From a checkpoint of a small class-conditioned image diffusion model.
Model: 29.1M parameters, 32-pixel images, arch dit, norm layernorm, activation swiglu, patch size [4, 4], layers 14, width 384.
Training: adamw at rate 0.00085, 17200 steps, batches of 192.
Data: trained on telescope images of galaxies (Galaxy Zoo DECaLS), 22083 training examples, 149.5 epochs.
Rows from block 5 of a small class-conditioned image diffusion model, named by matrix and row number. Rows with one number belong to one neuron. Each number is 200 + 20 x the weight over its row's rms, rounded and kept within 0 to 999. All counts start at 0.
After each neuron's rows are labels from the 100 images, of 14976 (inputs lightly noised), where the neuron reaches its largest size: "responds to" is what is common among them. Only what is clearly more common there than usual is listed. The data: telescope images of galaxies (Galaxy Zoo DECaLS).
# gate: MLP gate (model.blocks.5.mlp.gate.weight, 768x384), inputs 192-383
# fc1: MLP up (model.blocks.5.mlp.fc1.weight, 768x384), inputs 192-383
# fc2: MLP down (model.blocks.5.mlp.fc2.weight, 384x768, transposed), outputs 192-383

gate.194,184,211,215,226,209,208,186,175,234,219,226,191,208,190,214,185,202,168,200,196,194,189,234,231,137,194,215,191,214,204,209,188,209,188,203,179,214,226,151,211,223,198,227,158,213,179,207,211,193,197,213,207,235,176,213,215,209,187,235,184,211,233,197,179,176,209,217,193,166,217,247,186,187,175,191,234,214,180,169,217,200,209,186,193,176,201,217,191,206,207,181,230,184,192,190,210,173,190,194,216,204,222,200,192,176,201,174,187,227,167,233,193,230,213,186,196,200,192,198,187,176,200,216,200,231,202,215,185,219,185,203,218,210,226,228,211,231,174,173,203,193,193,219,201,176,190,190,255,222,248,207,175,191,147,221,199,247,226,169,199,162,187,197,201,199,192,176,186,197,183,218,208,189,189,184,204,192,182,204,204,202,166,213,162,203,230,147,239,181,195,221,211
fc1.194,199,184,183,185,208,224,178,167,202,202,184,167,204,189,231,166,179,220,197,212,180,214,165,200,199,137,171,218,198,204,188,195,207,202,224,195,186,181,218,207,211,186,213,166,229,179,219,231,232,234,169,192,192,207,220,228,202,186,205,204,223,208,184,179,197,194,175,205,197,201,187,204,192,201,205,176,220,198,186,219,187,206,210,202,207,201,232,200,223,234,211,236,149,201,187,180,197,194,170,186,205,238,195,159,220,203,206,188,219,193,157,197,172,194,174,168,152,233,208,219,147,225,166,191,151,182,192,215,202,205,195,212,232,190,191,187,218,221,213,198,194,184,194,208,207,188,221,205,230,201,209,228,189,217,176,175,210,192,198,189,159,181,214,194,241,177,189,197,195,175,196,168,175,196,184,216,225,230,200,208,224,180,225,231,205,231,203,222,164,215,177,236
fc2.194,188,213,201,164,250,156,198,195,173,192,194,194,208,224,184,202,211,244,193,211,203,204,223,180,263,202,194,206,200,176,228,223,195,189,203,198,206,227,213,201,205,186,226,220,164,181,222,216,166,171,155,207,195,218,178,172,229,173,189,185,202,190,207,207,204,198,197,193,231,187,225,216,201,219,220,199,187,183,190,192,195,200,221,224,198,200,138,214,200,217,230,195,194,191,214,209,219,173,242,214,187,220,202,176,182,204,197,190,196,207,227,207,217,191,193,205,138,205,187,254,177,211,215,216,205,192,221,176,166,177,203,214,189,247,195,175,212,184,194,177,169,199,189,213,195,197,201,185,193,189,177,192,201,185,189,189,185,221,197,218,214,231,185,245,235,207,213,207,193,161,224,211,217,191,231,199,184,200,188,219,215,216,204,226,189,193,176,158,183,212,221,202
responds to: roundness: cigar-shaped

gate.303,220,191,183,232,231,199,187,211,205,203,204,215,225,196,187,212,188,232,200,225,172,206,200,196,197,180,229,196,199,211,205,215,182,199,215,215,188,198,200,185,205,207,229,194,206,211,170,224,180,207,219,171,232,208,172,203,190,174,201,204,202,231,250,189,185,197,189,195,191,223,194,183,234,226,199,184,220,189,197,237,207,191,225,218,206,219,184,207,192,178,215,203,206,221,213,163,159,170,204,203,212,180,167,184,132,229,199,221,191,214,191,179,222,175,247,197,224,227,209,203,177,218,214,206,210,208,137,160,243,232,203,205,156,200,197,220,199,198,200,198,194,192,185,186,202,208,172,188,189,224,180,224,170,202,225,200,225,209,206,222,189,195,197,221,212,202,176,195,160,224,210,200,238,216,211,206,198,178,213,229,220,199,204,182,183,160,183,190,198,220,222,221
fc1.303,199,191,230,202,198,214,209,197,187,201,206,209,214,191,181,163,191,230,165,193,198,198,193,203,215,226,194,222,211,209,224,211,201,215,212,187,208,208,181,202,175,223,209,237,189,184,177,200,212,193,171,218,219,201,195,212,216,178,164,201,168,174,235,212,161,217,188,180,196,202,205,228,183,213,201,203,172,175,198,186,244,196,221,179,186,166,156,212,204,171,223,175,191,208,206,180,197,208,201,219,213,186,202,201,192,216,197,210,199,196,189,206,203,188,218,205,230,245,226,206,209,195,205,145,197,233,190,209,198,220,144,203,190,185,233,205,202,192,156,175,178,196,213,180,219,260,201,216,198,208,211,167,222,212,213,207,162,178,216,194,230,222,187,201,206,217,178,243,205,171,238,214,218,183,183,197,184,214,193,203,212,181,178,202,198,183,200,173,229,189,212,207
fc2.303,227,175,249,196,180,189,181,171,228,210,194,220,181,226,187,214,202,179,205,194,216,206,192,220,201,232,217,206,198,214,219,192,224,180,205,189,180,226,208,204,211,188,184,208,172,194,177,197,211,177,203,175,208,201,192,210,212,208,206,182,168,185,172,208,167,192,199,182,218,184,239,179,198,189,219,213,229,199,196,224,206,201,225,204,194,183,147,222,196,209,184,165,212,236,191,219,181,202,193,213,216,198,161,213,182,170,224,208,203,206,204,225,222,233,229,200,248,231,231,194,219,184,186,229,197,177,208,228,265,175,195,203,185,224,216,206,215,164,228,226,201,186,214,186,198,246,181,201,193,203,210,168,213,188,158,210,246,185,186,235,235,207,233,188,201,211,212,194,201,152,167,191,201,193,244,225,223,229,233,195,199,191,125,174,237,176,208,178,200,242,200,177
responds to: roundness: cigar-shaped

gate.355,189,172,187,205,220,196,192,183,200,202,213,224,197,166,230,233,182,198,190,217,179,209,193,208,217,203,191,179,198,228,170,200,165,212,204,169,209,176,190,201,204,165,192,166,178,192,201,234,211,204,205,218,220,204,229,206,170,153,226,178,213,208,185,217,173,215,213,222,205,183,157,202,222,216,167,219,188,183,212,193,175,171,196,226,189,200,240,200,193,201,182,211,200,174,178,194,204,184,191,240,193,199,185,218,211,192,187,201,199,155,225,208,197,175,223,178,165,204,233,199,197,233,174,189,197,152,239,174,231,196,221,196,231,197,203,221,203,170,215,189,226,193,193,222,176,190,218,244,187,202,184,245,189,193,211,196,188,190,200,215,197,166,183,213,214,199,190,199,213,242,201,236,161,207,193,213,182,219,198,198,231,194,190,196,206,189,193,219,214,217,178,228
fc1.355,190,215,223,197,182,195,190,205,194,200,208,201,220,174,228,132,181,237,212,199,167,212,176,221,210,147,202,195,158,197,221,202,190,198,215,220,221,213,196,200,198,192,177,182,218,202,252,208,212,216,233,189,215,203,203,211,187,238,222,240,223,212,179,211,207,203,185,179,189,187,174,212,207,182,223,184,238,172,225,182,219,174,229,215,194,207,193,216,192,176,187,138,179,184,212,220,268,197,203,230,177,211,193,226,174,187,221,200,197,195,215,259,191,167,196,205,175,205,209,198,198,195,212,196,225,172,214,210,195,197,202,212,197,184,174,189,166,234,201,204,200,191,203,198,195,181,209,188,197,206,208,204,219,204,202,197,233,204,208,200,192,208,195,173,206,222,190,208,190,187,146,158,156,211,242,199,200,189,197,198,226,198,200,329,215,183,190,191,182,192,201,204
fc2.355,177,199,188,195,194,149,216,182,225,211,223,181,192,141,218,173,172,198,195,208,218,201,194,224,209,197,216,236,229,186,206,199,188,219,160,195,207,234,170,186,207,214,199,168,242,212,222,203,207,206,231,216,193,187,197,195,178,200,202,231,193,194,194,179,197,191,207,185,216,218,198,195,171,213,211,180,204,219,212,215,213,200,186,226,201,184,183,172,174,211,220,180,195,237,164,210,207,217,200,192,184,191,204,240,184,216,204,188,180,211,179,189,199,175,181,211,223,186,222,210,212,207,243,213,201,220,190,167,138,200,232,209,183,194,207,202,181,217,205,193,227,171,176,189,199,229,200,194,221,221,152,160,188,200,190,209,214,226,196,184,180,227,146,229,201,202,227,197,222,219,180,188,201,189,202,204,172,218,235,200,226,189,219,190,188,202,203,213,171,227,199,175
responds to: edge-on disk: yes

gate.533,181,202,228,187,183,223,209,246,199,200,201,188,242,209,170,189,201,219,210,206,224,194,192,210,195,171,202,211,185,245,156,184,184,205,181,189,196,177,192,230,195,180,183,189,234,203,172,203,181,187,196,194,205,241,208,195,213,174,215,175,206,202,207,191,191,256,202,236,207,195,179,235,178,211,210,174,199,224,198,202,217,182,182,172,201,229,202,208,240,189,207,167,196,199,130,224,195,185,233,191,219,196,197,223,186,198,172,220,194,165,205,136,177,213,145,189,218,167,181,182,206,205,195,208,222,190,201,224,186,219,206,159,222,203,200,210,229,179,195,186,247,161,203,200,203,158,217,180,204,230,208,209,202,221,204,212,150,218,231,228,206,215,211,200,197,192,222,235,197,240,213,209,227,178,200,197,227,220,200,224,205,206,241,198,209,218,193,203,229,233,178,185
fc1.533,195,187,211,209,183,211,190,164,218,189,190,216,195,192,221,236,188,154,202,187,211,181,204,183,211,243,164,219,202,191,200,183,190,184,196,205,228,168,210,196,191,221,190,202,230,189,228,187,187,187,173,209,197,176,220,205,190,186,178,197,203,207,163,179,194,167,217,207,191,212,193,174,193,209,214,237,178,200,222,197,215,202,199,173,186,211,211,200,189,207,194,185,203,205,216,204,219,150,213,154,188,185,202,229,200,184,200,225,212,195,214,193,197,228,140,191,213,171,194,198,194,167,196,203,211,185,171,212,197,176,191,194,240,222,228,195,172,200,186,227,224,205,195,183,162,234,208,184,222,185,224,190,188,190,207,206,205,201,181,209,214,182,211,182,194,185,232,193,182,172,197,222,222,223,182,218,190,193,177,184,163,210,148,146,212,209,175,202,206,222,214,209
fc2.533,192,196,198,222,169,186,207,198,173,212,217,220,204,212,235,210,172,223,232,181,200,195,218,213,201,184,212,189,169,197,208,204,187,212,224,227,215,211,215,229,234,202,196,211,213,201,210,161,226,191,213,188,194,215,221,214,220,211,206,232,184,200,188,217,256,196,201,212,215,224,202,192,191,185,207,220,162,195,187,199,219,224,204,201,194,207,199,216,204,165,217,197,199,161,178,212,213,181,201,193,187,226,195,172,202,177,183,236,144,214,259,155,198,173,210,198,189,206,216,213,179,185,209,190,198,229,217,171,196,179,179,234,217,209,197,184,216,185,227,192,217,174,185,246,205,192,217,213,175,161,208,213,209,214,201,214,163,185,202,221,181,193,168,153,193,164,227,192,189,178,198,195,224,206,194,181,222,188,182,188,195,216,190,185,193,244,180,173,185,195,214,185
responds to: edge-on disk: yes; shape: star or artifact

gate.527,208,194,182,165,215,185,179,195,187,170,240,189,182,230,222,166,219,182,210,193,180,225,196,186,158,169,185,203,216,192,211,199,198,181,231,179,179,182,209,194,188,211,190,211,224,189,210,200,167,240,190,193,195,219,200,217,193,204,199,230,194,210,187,220,178,192,193,171,186,183,210,180,187,207,198,181,210,217,196,225,206,186,224,209,180,212,164,208,209,217,213,212,180,195,222,211,211,190,192,207,186,185,186,186,192,218,209,197,183,225,195,249,169,181,227,195,221,214,207,200,169,187,217,201,201,212,184,201,195,212,195,220,227,209,219,189,214,208,169,213,186,223,189,209,209,239,204,212,211,198,184,209,194,191,178,221,207,166,201,182,177,187,216,202,185,226,192,199,182,213,202,197,176,226,157,194,197,207,189,194,194,197,192,236,149,193,211,248,198,172,206,227
fc1.527,191,216,199,187,173,186,203,225,194,202,193,195,186,193,206,197,208,171,171,174,196,174,154,213,216,200,208,203,213,204,182,168,195,213,168,207,183,184,239,159,200,198,201,187,211,215,228,136,212,213,204,180,204,153,218,189,214,194,186,193,188,236,198,160,179,185,188,198,206,219,202,184,218,170,184,200,219,149,164,194,203,174,230,174,197,200,250,222,209,185,201,162,178,195,216,231,146,184,222,181,202,200,192,217,206,196,197,179,173,207,235,223,220,201,178,204,205,165,171,184,226,210,218,188,198,216,172,167,174,213,198,223,194,183,201,202,205,171,212,186,190,203,203,231,213,187,186,190,232,190,207,205,193,203,170,199,205,198,231,185,219,185,201,186,214,196,202,222,217,188,202,154,221,199,187,196,164,210,197,198,201,204,217,231,204,199,187,190,242,230,224,198
fc2.527,182,238,194,195,195,221,210,211,188,204,156,169,215,188,232,227,233,214,198,181,211,176,224,213,189,196,198,191,204,190,196,198,209,228,200,213,176,209,238,210,238,195,198,179,230,213,184,195,188,209,208,195,201,199,198,191,248,209,198,189,227,233,190,203,207,194,205,182,198,188,230,189,229,198,207,199,150,129,204,228,194,234,199,190,191,202,200,227,199,206,187,205,201,189,158,201,218,208,210,220,191,212,209,180,191,246,175,226,178,220,186,218,205,221,167,215,203,191,182,200,229,233,225,186,195,197,191,230,199,161,187,234,220,215,200,233,201,177,219,218,206,207,184,191,194,169,197,192,179,203,187,198,192,211,213,208,185,180,210,220,221,194,185,186,215,159,176,224,190,163,208,244,202,217,160,191,183,207,166,216,215,174,239,207,217,224,201,191,201,205,169,210
responds to: bulge size: small

gate.188,162,183,201,182,191,174,213,191,204,191,202,162,213,172,189,205,215,183,235,196,187,192,196,198,249,202,182,208,201,177,216,138,204,211,196,188,224,186,213,214,190,184,199,194,194,176,198,224,173,214,201,216,265,177,173,202,169,219,250,204,219,216,169,220,184,189,199,215,177,188,201,231,167,209,191,209,223,188,189,211,229,199,193,185,182,215,220,185,218,211,221,218,217,205,174,172,197,212,200,236,188,201,166,210,215,209,153,202,195,210,206,190,199,222,219,250,207,206,191,214,197,180,184,192,175,193,200,202,225,190,225,217,185,230,202,221,199,180,209,211,221,181,178,195,225,176,211,186,181,203,190,164,202,191,209,226,187,187,214,218,204,182,188,197,203,189,167,196,201,202,199,223,209,185,204,232,174,178,186,176,210,163,186,165,221,182,222,222,234,204,183,171
fc1.188,185,194,208,194,194,198,222,186,213,201,200,171,220,191,202,190,203,188,199,198,205,190,233,238,219,196,225,233,191,195,200,173,225,248,249,193,211,172,196,203,192,207,199,202,205,208,225,182,193,180,181,210,230,197,223,193,176,160,234,230,199,153,153,238,212,236,194,185,197,200,175,212,246,218,169,225,235,205,217,203,236,205,217,201,174,200,208,203,206,196,218,195,212,226,196,191,219,204,244,206,201,217,182,188,207,185,174,198,164,215,210,220,239,191,257,194,166,199,174,190,219,172,190,227,210,185,206,211,219,202,219,196,187,189,198,206,183,193,190,183,186,211,205,156,208,157,223,169,197,215,187,197,203,231,208,232,203,197,192,208,213,204,175,197,176,184,210,199,227,179,151,230,160,186,197,205,193,214,198,221,193,166,175,229,194,206,229,191,243,190,174,195
fc2.188,192,215,216,182,173,200,177,214,219,207,204,214,227,219,179,204,183,231,228,223,172,185,178,208,246,161,245,224,197,190,202,196,188,190,200,201,183,182,197,195,203,214,228,207,243,219,181,191,215,193,227,186,225,159,220,192,203,199,244,209,183,200,204,220,201,208,197,193,190,198,195,211,185,196,222,192,213,196,198,186,200,186,190,165,197,211,189,201,203,191,195,171,194,158,181,206,200,222,168,225,157,189,177,176,197,219,215,215,215,235,205,229,206,222,158,216,206,160,173,211,237,190,206,187,229,206,191,210,207,205,166,154,187,198,201,170,206,207,211,244,202,208,187,226,205,210,199,156,204,190,199,179,202,189,199,180,187,228,183,229,216,185,185,201,235,209,189,179,179,187,199,233,196,186,175,210,218,184,210,219,175,183,221,209,188,198,203,199,191,180,233,221
responds to: edge-on disk: yes

gate.654,160,228,235,214,225,160,208,173,186,218,161,231,200,206,162,195,207,208,198,205,234,178,209,204,179,220,202,203,218,178,177,174,202,198,174,225,178,193,176,212,217,212,204,194,174,223,142,215,161,149,165,226,223,195,212,200,178,190,219,203,177,196,204,211,205,210,197,228,205,204,240,180,217,209,189,183,180,222,226,202,199,200,189,190,226,248,197,217,190,230,220,221,224,233,210,179,193,183,199,206,224,196,213,201,198,227,211,208,224,181,204,241,198,203,241,215,201,204,190,208,203,189,172,196,215,197,208,172,204,185,175,195,187,205,195,193,205,190,206,186,214,200,224,213,227,215,181,219,208,202,214,190,197,196,196,223,182,197,198,193,189,238,209,190,181,199,168,193,201,217,197,210,192,211,187,192,202,222,186,177,215,196,198,193,218,198,201,197,202,215,210,200
fc1.654,208,164,264,213,196,184,174,184,200,199,205,184,231,195,191,207,189,227,196,222,210,198,192,192,194,183,209,228,192,195,223,228,200,176,154,226,207,231,196,213,225,201,211,219,170,196,196,188,193,174,185,187,177,220,181,193,208,224,155,192,213,174,183,209,208,204,181,189,186,251,201,191,171,204,214,227,199,137,190,181,174,195,179,166,151,206,169,203,208,189,190,194,204,210,203,178,209,197,172,200,210,171,209,153,167,205,207,179,225,219,185,152,208,203,177,246,227,210,205,221,180,181,208,208,247,209,165,203,192,219,227,186,205,190,220,176,195,203,198,215,200,203,195,203,180,210,202,181,233,196,192,173,192,180,215,179,209,199,222,172,245,245,235,214,194,190,187,178,171,177,209,199,230,221,180,160,201,183,197,214,188,217,185,159,184,225,183,224,178,208,213,189
fc2.654,193,200,192,207,232,154,204,157,191,203,220,196,164,176,191,190,182,227,169,211,229,175,155,218,213,215,202,226,204,200,190,220,197,185,213,188,190,211,213,199,202,216,183,206,226,196,188,178,208,184,206,194,191,204,203,219,229,208,190,195,213,228,216,220,196,186,202,188,187,181,219,206,229,214,190,197,208,194,241,202,212,205,216,214,237,209,211,207,204,210,219,203,151,197,188,183,238,201,187,214,202,212,186,193,226,232,206,210,227,195,193,147,207,200,220,215,199,225,184,191,194,211,162,215,160,201,185,168,177,183,186,183,210,201,184,224,198,206,224,201,182,212,216,190,182,179,198,208,264,211,159,189,199,224,195,231,186,170,230,157,200,222,191,183,188,187,193,192,201,196,228,164,183,190,227,176,205,205,217,223,216,200,229,205,236,210,198,213,209,222,188,178
responds to: roundness: cigar-shaped; edge-on disk: yes

gate.675,193,199,199,237,194,214,253,203,240,223,204,194,162,257,199,137,222,230,200,196,187,199,194,178,187,165,207,197,217,200,203,168,171,197,220,190,160,224,220,210,189,200,205,190,193,227,169,172,172,185,202,199,182,196,224,169,206,184,213,184,186,201,188,197,208,191,188,212,218,210,204,193,214,212,183,169,193,226,213,206,208,152,192,171,191,190,211,234,196,224,229,185,201,209,238,205,192,191,240,214,215,200,193,167,209,213,200,199,195,176,189,199,221,214,199,212,224,204,182,193,216,180,191,213,218,225,201,211,233,188,191,186,180,187,212,237,208,208,214,224,220,196,196,193,210,185,172,189,186,195,215,208,235,214,230,206,199,195,191,185,198,211,179,186,188,181,195,201,212,194,211,218,208,193,155,180,206,195,189,194,213,201,180,203,200,215,232,209,204,211,203,196
fc1.675,200,172,214,220,232,197,193,219,236,207,201,198,199,195,190,230,194,221,225,180,182,212,200,233,169,226,202,221,214,185,212,205,207,199,190,187,208,210,178,194,201,208,219,216,182,195,170,223,180,204,198,197,240,223,196,196,240,165,211,171,199,212,205,200,232,196,183,177,179,254,180,192,147,187,178,172,192,183,168,207,206,201,170,187,216,216,201,190,177,164,237,199,210,214,238,207,184,216,166,197,188,193,213,178,190,187,230,183,223,233,178,168,181,206,170,235,216,239,193,216,203,215,199,202,211,238,198,205,221,222,232,203,211,220,216,176,178,211,220,191,194,176,198,232,207,206,219,204,210,173,213,178,199,233,197,240,210,193,168,207,201,195,162,236,199,172,174,225,201,169,236,174,245,208,215,214,195,181,199,227,187,165,225,173,184,223,215,168,183,221,214,198
fc2.675,176,238,194,226,201,168,196,175,208,184,209,213,181,185,177,201,161,230,217,176,221,207,137,204,200,175,189,221,216,163,242,219,221,171,223,204,190,173,197,216,211,192,202,205,199,205,167,203,188,209,199,164,238,213,184,208,204,201,206,185,211,232,189,189,198,182,178,190,200,187,210,201,169,198,207,178,196,216,201,182,184,203,226,234,206,175,237,188,205,189,216,211,231,235,173,209,207,214,201,182,217,185,164,182,259,195,200,215,218,187,197,146,208,190,201,220,202,179,211,177,187,219,208,203,182,187,177,205,196,197,175,163,216,193,210,226,218,171,223,184,217,181,200,178,202,162,167,201,193,189,185,155,200,219,163,212,224,181,191,185,192,175,184,178,190,222,186,184,223,174,178,167,218,221,209,186,194,193,179,198,195,170,162,208,210,206,192,217,173,226,174,180
responds to: roundness: cigar-shaped; edge-on disk: yes

gate.562,184,189,238,228,195,178,216,207,204,223,187,210,169,221,154,246,203,195,211,190,218,185,180,211,205,239,216,184,171,216,177,204,206,185,192,200,175,170,143,211,201,187,185,200,210,204,166,193,193,210,167,186,208,203,208,203,223,195,182,195,206,176,210,208,221,191,196,211,191,181,207,184,167,204,168,209,175,249,168,246,202,183,201,219,200,181,227,195,229,182,172,198,213,204,175,220,208,222,283,170,220,215,171,194,194,206,177,210,202,213,195,133,222,220,143,179,220,175,223,203,199,214,204,204,201,199,209,189,190,236,193,203,183,196,203,179,173,215,189,195,178,214,204,191,197,210,198,230,219,218,198,236,199,181,202,216,197,184,205,202,195,196,184,200,217,226,179,199,192,210,244,189,191,202,187,203,201,235,212,232,218,189,199,148,179,202,184,190,185,212,174,191
fc1.562,205,167,199,178,196,192,192,194,211,201,201,218,172,161,156,242,199,209,136,218,214,182,201,203,220,198,166,181,197,198,174,189,188,174,171,187,201,157,207,205,210,187,183,189,196,190,218,223,209,202,212,211,208,154,196,224,169,201,229,189,192,187,203,204,202,184,209,225,191,171,179,202,187,239,188,205,157,193,217,207,155,199,192,201,222,230,196,183,215,204,193,218,210,196,149,190,180,223,199,185,199,224,198,242,208,208,212,234,197,202,196,203,230,185,192,203,182,189,204,207,217,211,185,229,196,212,198,216,206,209,184,235,188,179,213,160,186,184,185,219,197,256,204,195,173,214,190,251,202,213,180,229,218,225,228,220,183,201,170,195,212,196,198,193,222,213,208,220,182,172,199,197,194,194,202,253,211,231,200,194,219,189,210,203,179,207,190,176,195,178,176,219
fc2.562,210,165,206,213,171,194,194,210,214,200,202,190,125,204,178,175,222,173,168,225,206,216,187,191,214,194,241,181,169,209,189,194,207,207,215,202,198,209,207,191,202,172,192,211,200,189,206,234,197,197,211,209,199,170,190,198,204,199,224,162,186,183,178,212,205,193,165,213,196,207,171,217,181,239,153,213,180,221,192,193,164,180,204,161,168,192,198,211,204,197,188,201,174,181,248,185,185,167,234,202,180,218,206,179,198,207,184,229,196,185,230,234,211,212,192,180,163,207,203,199,180,168,202,174,180,209,231,219,185,178,163,172,185,224,219,202,187,201,205,204,174,201,202,219,194,236,192,239,191,207,254,237,209,210,188,182,202,168,176,210,213,185,182,177,192,172,214,197,192,209,175,200,229,204,224,233,222,168,193,196,196,190,175,172,175,211,222,170,209,161,217,203
responds to: bulge size: small

gate.23,184,223,208,244,237,180,230,167,196,237,209,209,194,214,182,211,165,224,217,212,204,190,211,220,182,193,183,211,209,205,184,197,214,213,197,207,217,207,237,187,207,202,229,202,190,223,202,191,202,210,197,178,161,208,211,225,212,218,221,221,164,206,188,172,250,202,210,266,209,190,212,196,195,203,196,227,182,234,186,179,219,237,213,215,218,203,206,220,188,165,200,192,207,163,183,197,249,197,206,161,154,206,171,181,174,208,179,218,209,175,180,206,192,183,193,195,188,190,196,232,183,196,199,181,199,175,202,185,208,168,242,203,173,186,237,231,197,186,193,179,190,199,226,210,168,174,157,199,216,215,196,214,190,215,175,164,214,197,173,176,186,200,212,201,192,183,180,230,244,220,187,200,181,197,229,176,188,198,174,181,200,233,217,203,219,186,217,183,201,233,226,178
fc1.23,227,197,205,185,159,227,181,185,181,180,169,157,198,178,211,205,230,214,179,174,226,169,222,195,205,232,228,204,189,174,202,192,214,200,175,147,236,203,219,205,204,220,189,206,196,199,184,205,201,194,200,217,220,188,258,160,214,161,174,170,200,244,196,177,212,201,224,190,175,218,207,194,215,182,186,207,206,193,209,195,185,192,233,181,151,206,184,202,217,212,189,192,211,194,187,225,161,184,207,219,234,202,177,216,257,162,177,210,211,170,219,195,201,231,202,200,212,155,177,198,204,188,168,238,216,212,219,199,193,212,199,209,230,182,165,199,197,223,192,186,226,200,203,220,242,201,201,192,190,167,190,198,231,184,185,246,188,193,219,212,225,208,213,186,219,219,223,211,201,192,209,202,189,202,228,206,203,200,198,212,208,197,177,196,164,208,151,203,221,176,200,208
fc2.23,212,207,195,196,162,225,199,241,207,216,191,186,209,185,165,203,171,220,219,220,215,193,259,193,189,214,184,201,170,217,208,206,194,191,183,225,212,225,191,176,192,184,187,179,191,194,197,220,187,209,176,195,189,216,189,191,182,191,225,195,238,187,211,231,173,213,215,212,212,215,190,180,159,221,211,222,152,166,195,195,175,198,163,200,179,187,218,191,199,235,223,181,225,192,152,233,187,244,153,216,187,200,196,188,217,177,221,240,181,190,163,223,232,211,177,218,237,226,186,211,220,208,223,180,219,211,188,208,202,221,228,225,178,205,214,174,187,197,207,194,210,194,227,246,205,219,205,228,187,190,201,213,211,209,202,183,198,219,165,227,216,228,223,227,172,213,185,194,248,194,197,201,234,213,230,216,223,223,184,227,197,187,191,169,192,190,216,209,223,207,213,182
responds to: bulge size: small

gate.263,181,223,232,192,220,194,214,202,177,166,175,226,263,210,193,191,171,202,218,186,214,183,173,178,183,231,227,202,213,208,191,167,207,201,207,174,244,205,224,199,177,206,173,198,184,225,161,218,204,183,220,195,212,224,210,200,196,233,178,202,186,186,206,196,219,226,221,220,172,194,190,220,200,182,155,207,234,247,209,199,194,178,203,226,196,208,189,221,206,195,171,195,223,181,189,174,190,194,177,208,203,190,185,166,171,186,186,235,169,146,172,221,158,222,238,205,224,189,194,193,235,200,178,200,202,214,229,196,230,205,175,195,173,181,188,231,195,196,207,193,191,180,185,192,222,179,199,197,189,184,203,188,214,228,199,206,203,190,214,192,209,205,181,215,183,228,224,208,207,205,191,237,197,185,223,193,197,176,196,199,219,230,190,219,196,194,210,215,212,222,188,182
fc1.263,197,228,203,192,192,217,215,194,240,200,214,187,196,183,216,238,209,203,190,210,229,195,213,221,226,189,213,198,181,189,206,214,163,194,202,204,200,235,209,191,216,216,163,206,216,199,213,251,194,198,188,169,168,193,203,205,212,203,202,212,203,157,161,194,221,222,216,200,214,210,197,194,227,131,217,190,198,200,199,201,178,234,212,241,184,190,239,184,192,211,166,217,176,217,216,217,203,194,196,175,200,191,210,181,199,203,236,212,211,192,190,219,212,190,209,142,192,216,186,194,190,215,196,213,189,218,182,212,211,199,205,165,226,187,194,208,186,184,225,201,204,233,268,205,217,201,197,196,207,206,174,222,209,182,202,220,196,199,184,206,207,197,211,177,209,180,163,206,222,183,204,216,185,189,197,179,220,243,209,205,172,182,210,185,172,196,200,214,199,158,214,205
fc2.263,188,230,186,181,213,217,208,200,198,198,185,194,181,192,213,189,200,187,192,180,196,208,208,215,225,203,191,192,211,197,210,186,210,185,183,216,202,186,177,198,192,236,233,209,203,182,208,233,197,195,184,197,175,165,193,202,193,212,165,190,243,187,204,190,170,181,161,193,190,213,195,198,165,149,197,191,196,219,187,224,189,200,151,207,195,204,195,210,195,203,191,195,173,200,232,186,229,196,192,148,204,224,217,190,200,194,210,197,196,180,228,203,183,243,180,176,243,201,191,211,207,183,240,197,246,197,173,191,208,189,221,218,233,218,216,201,202,162,220,216,229,220,187,178,183,229,202,194,171,188,176,226,190,224,221,197,171,203,162,217,224,189,191,214,219,182,162,221,205,196,218,214,184,209,203,173,207,214,214,203,239,179,181,181,181,200,220,173,177,166,218,221
responds to: bulge size: small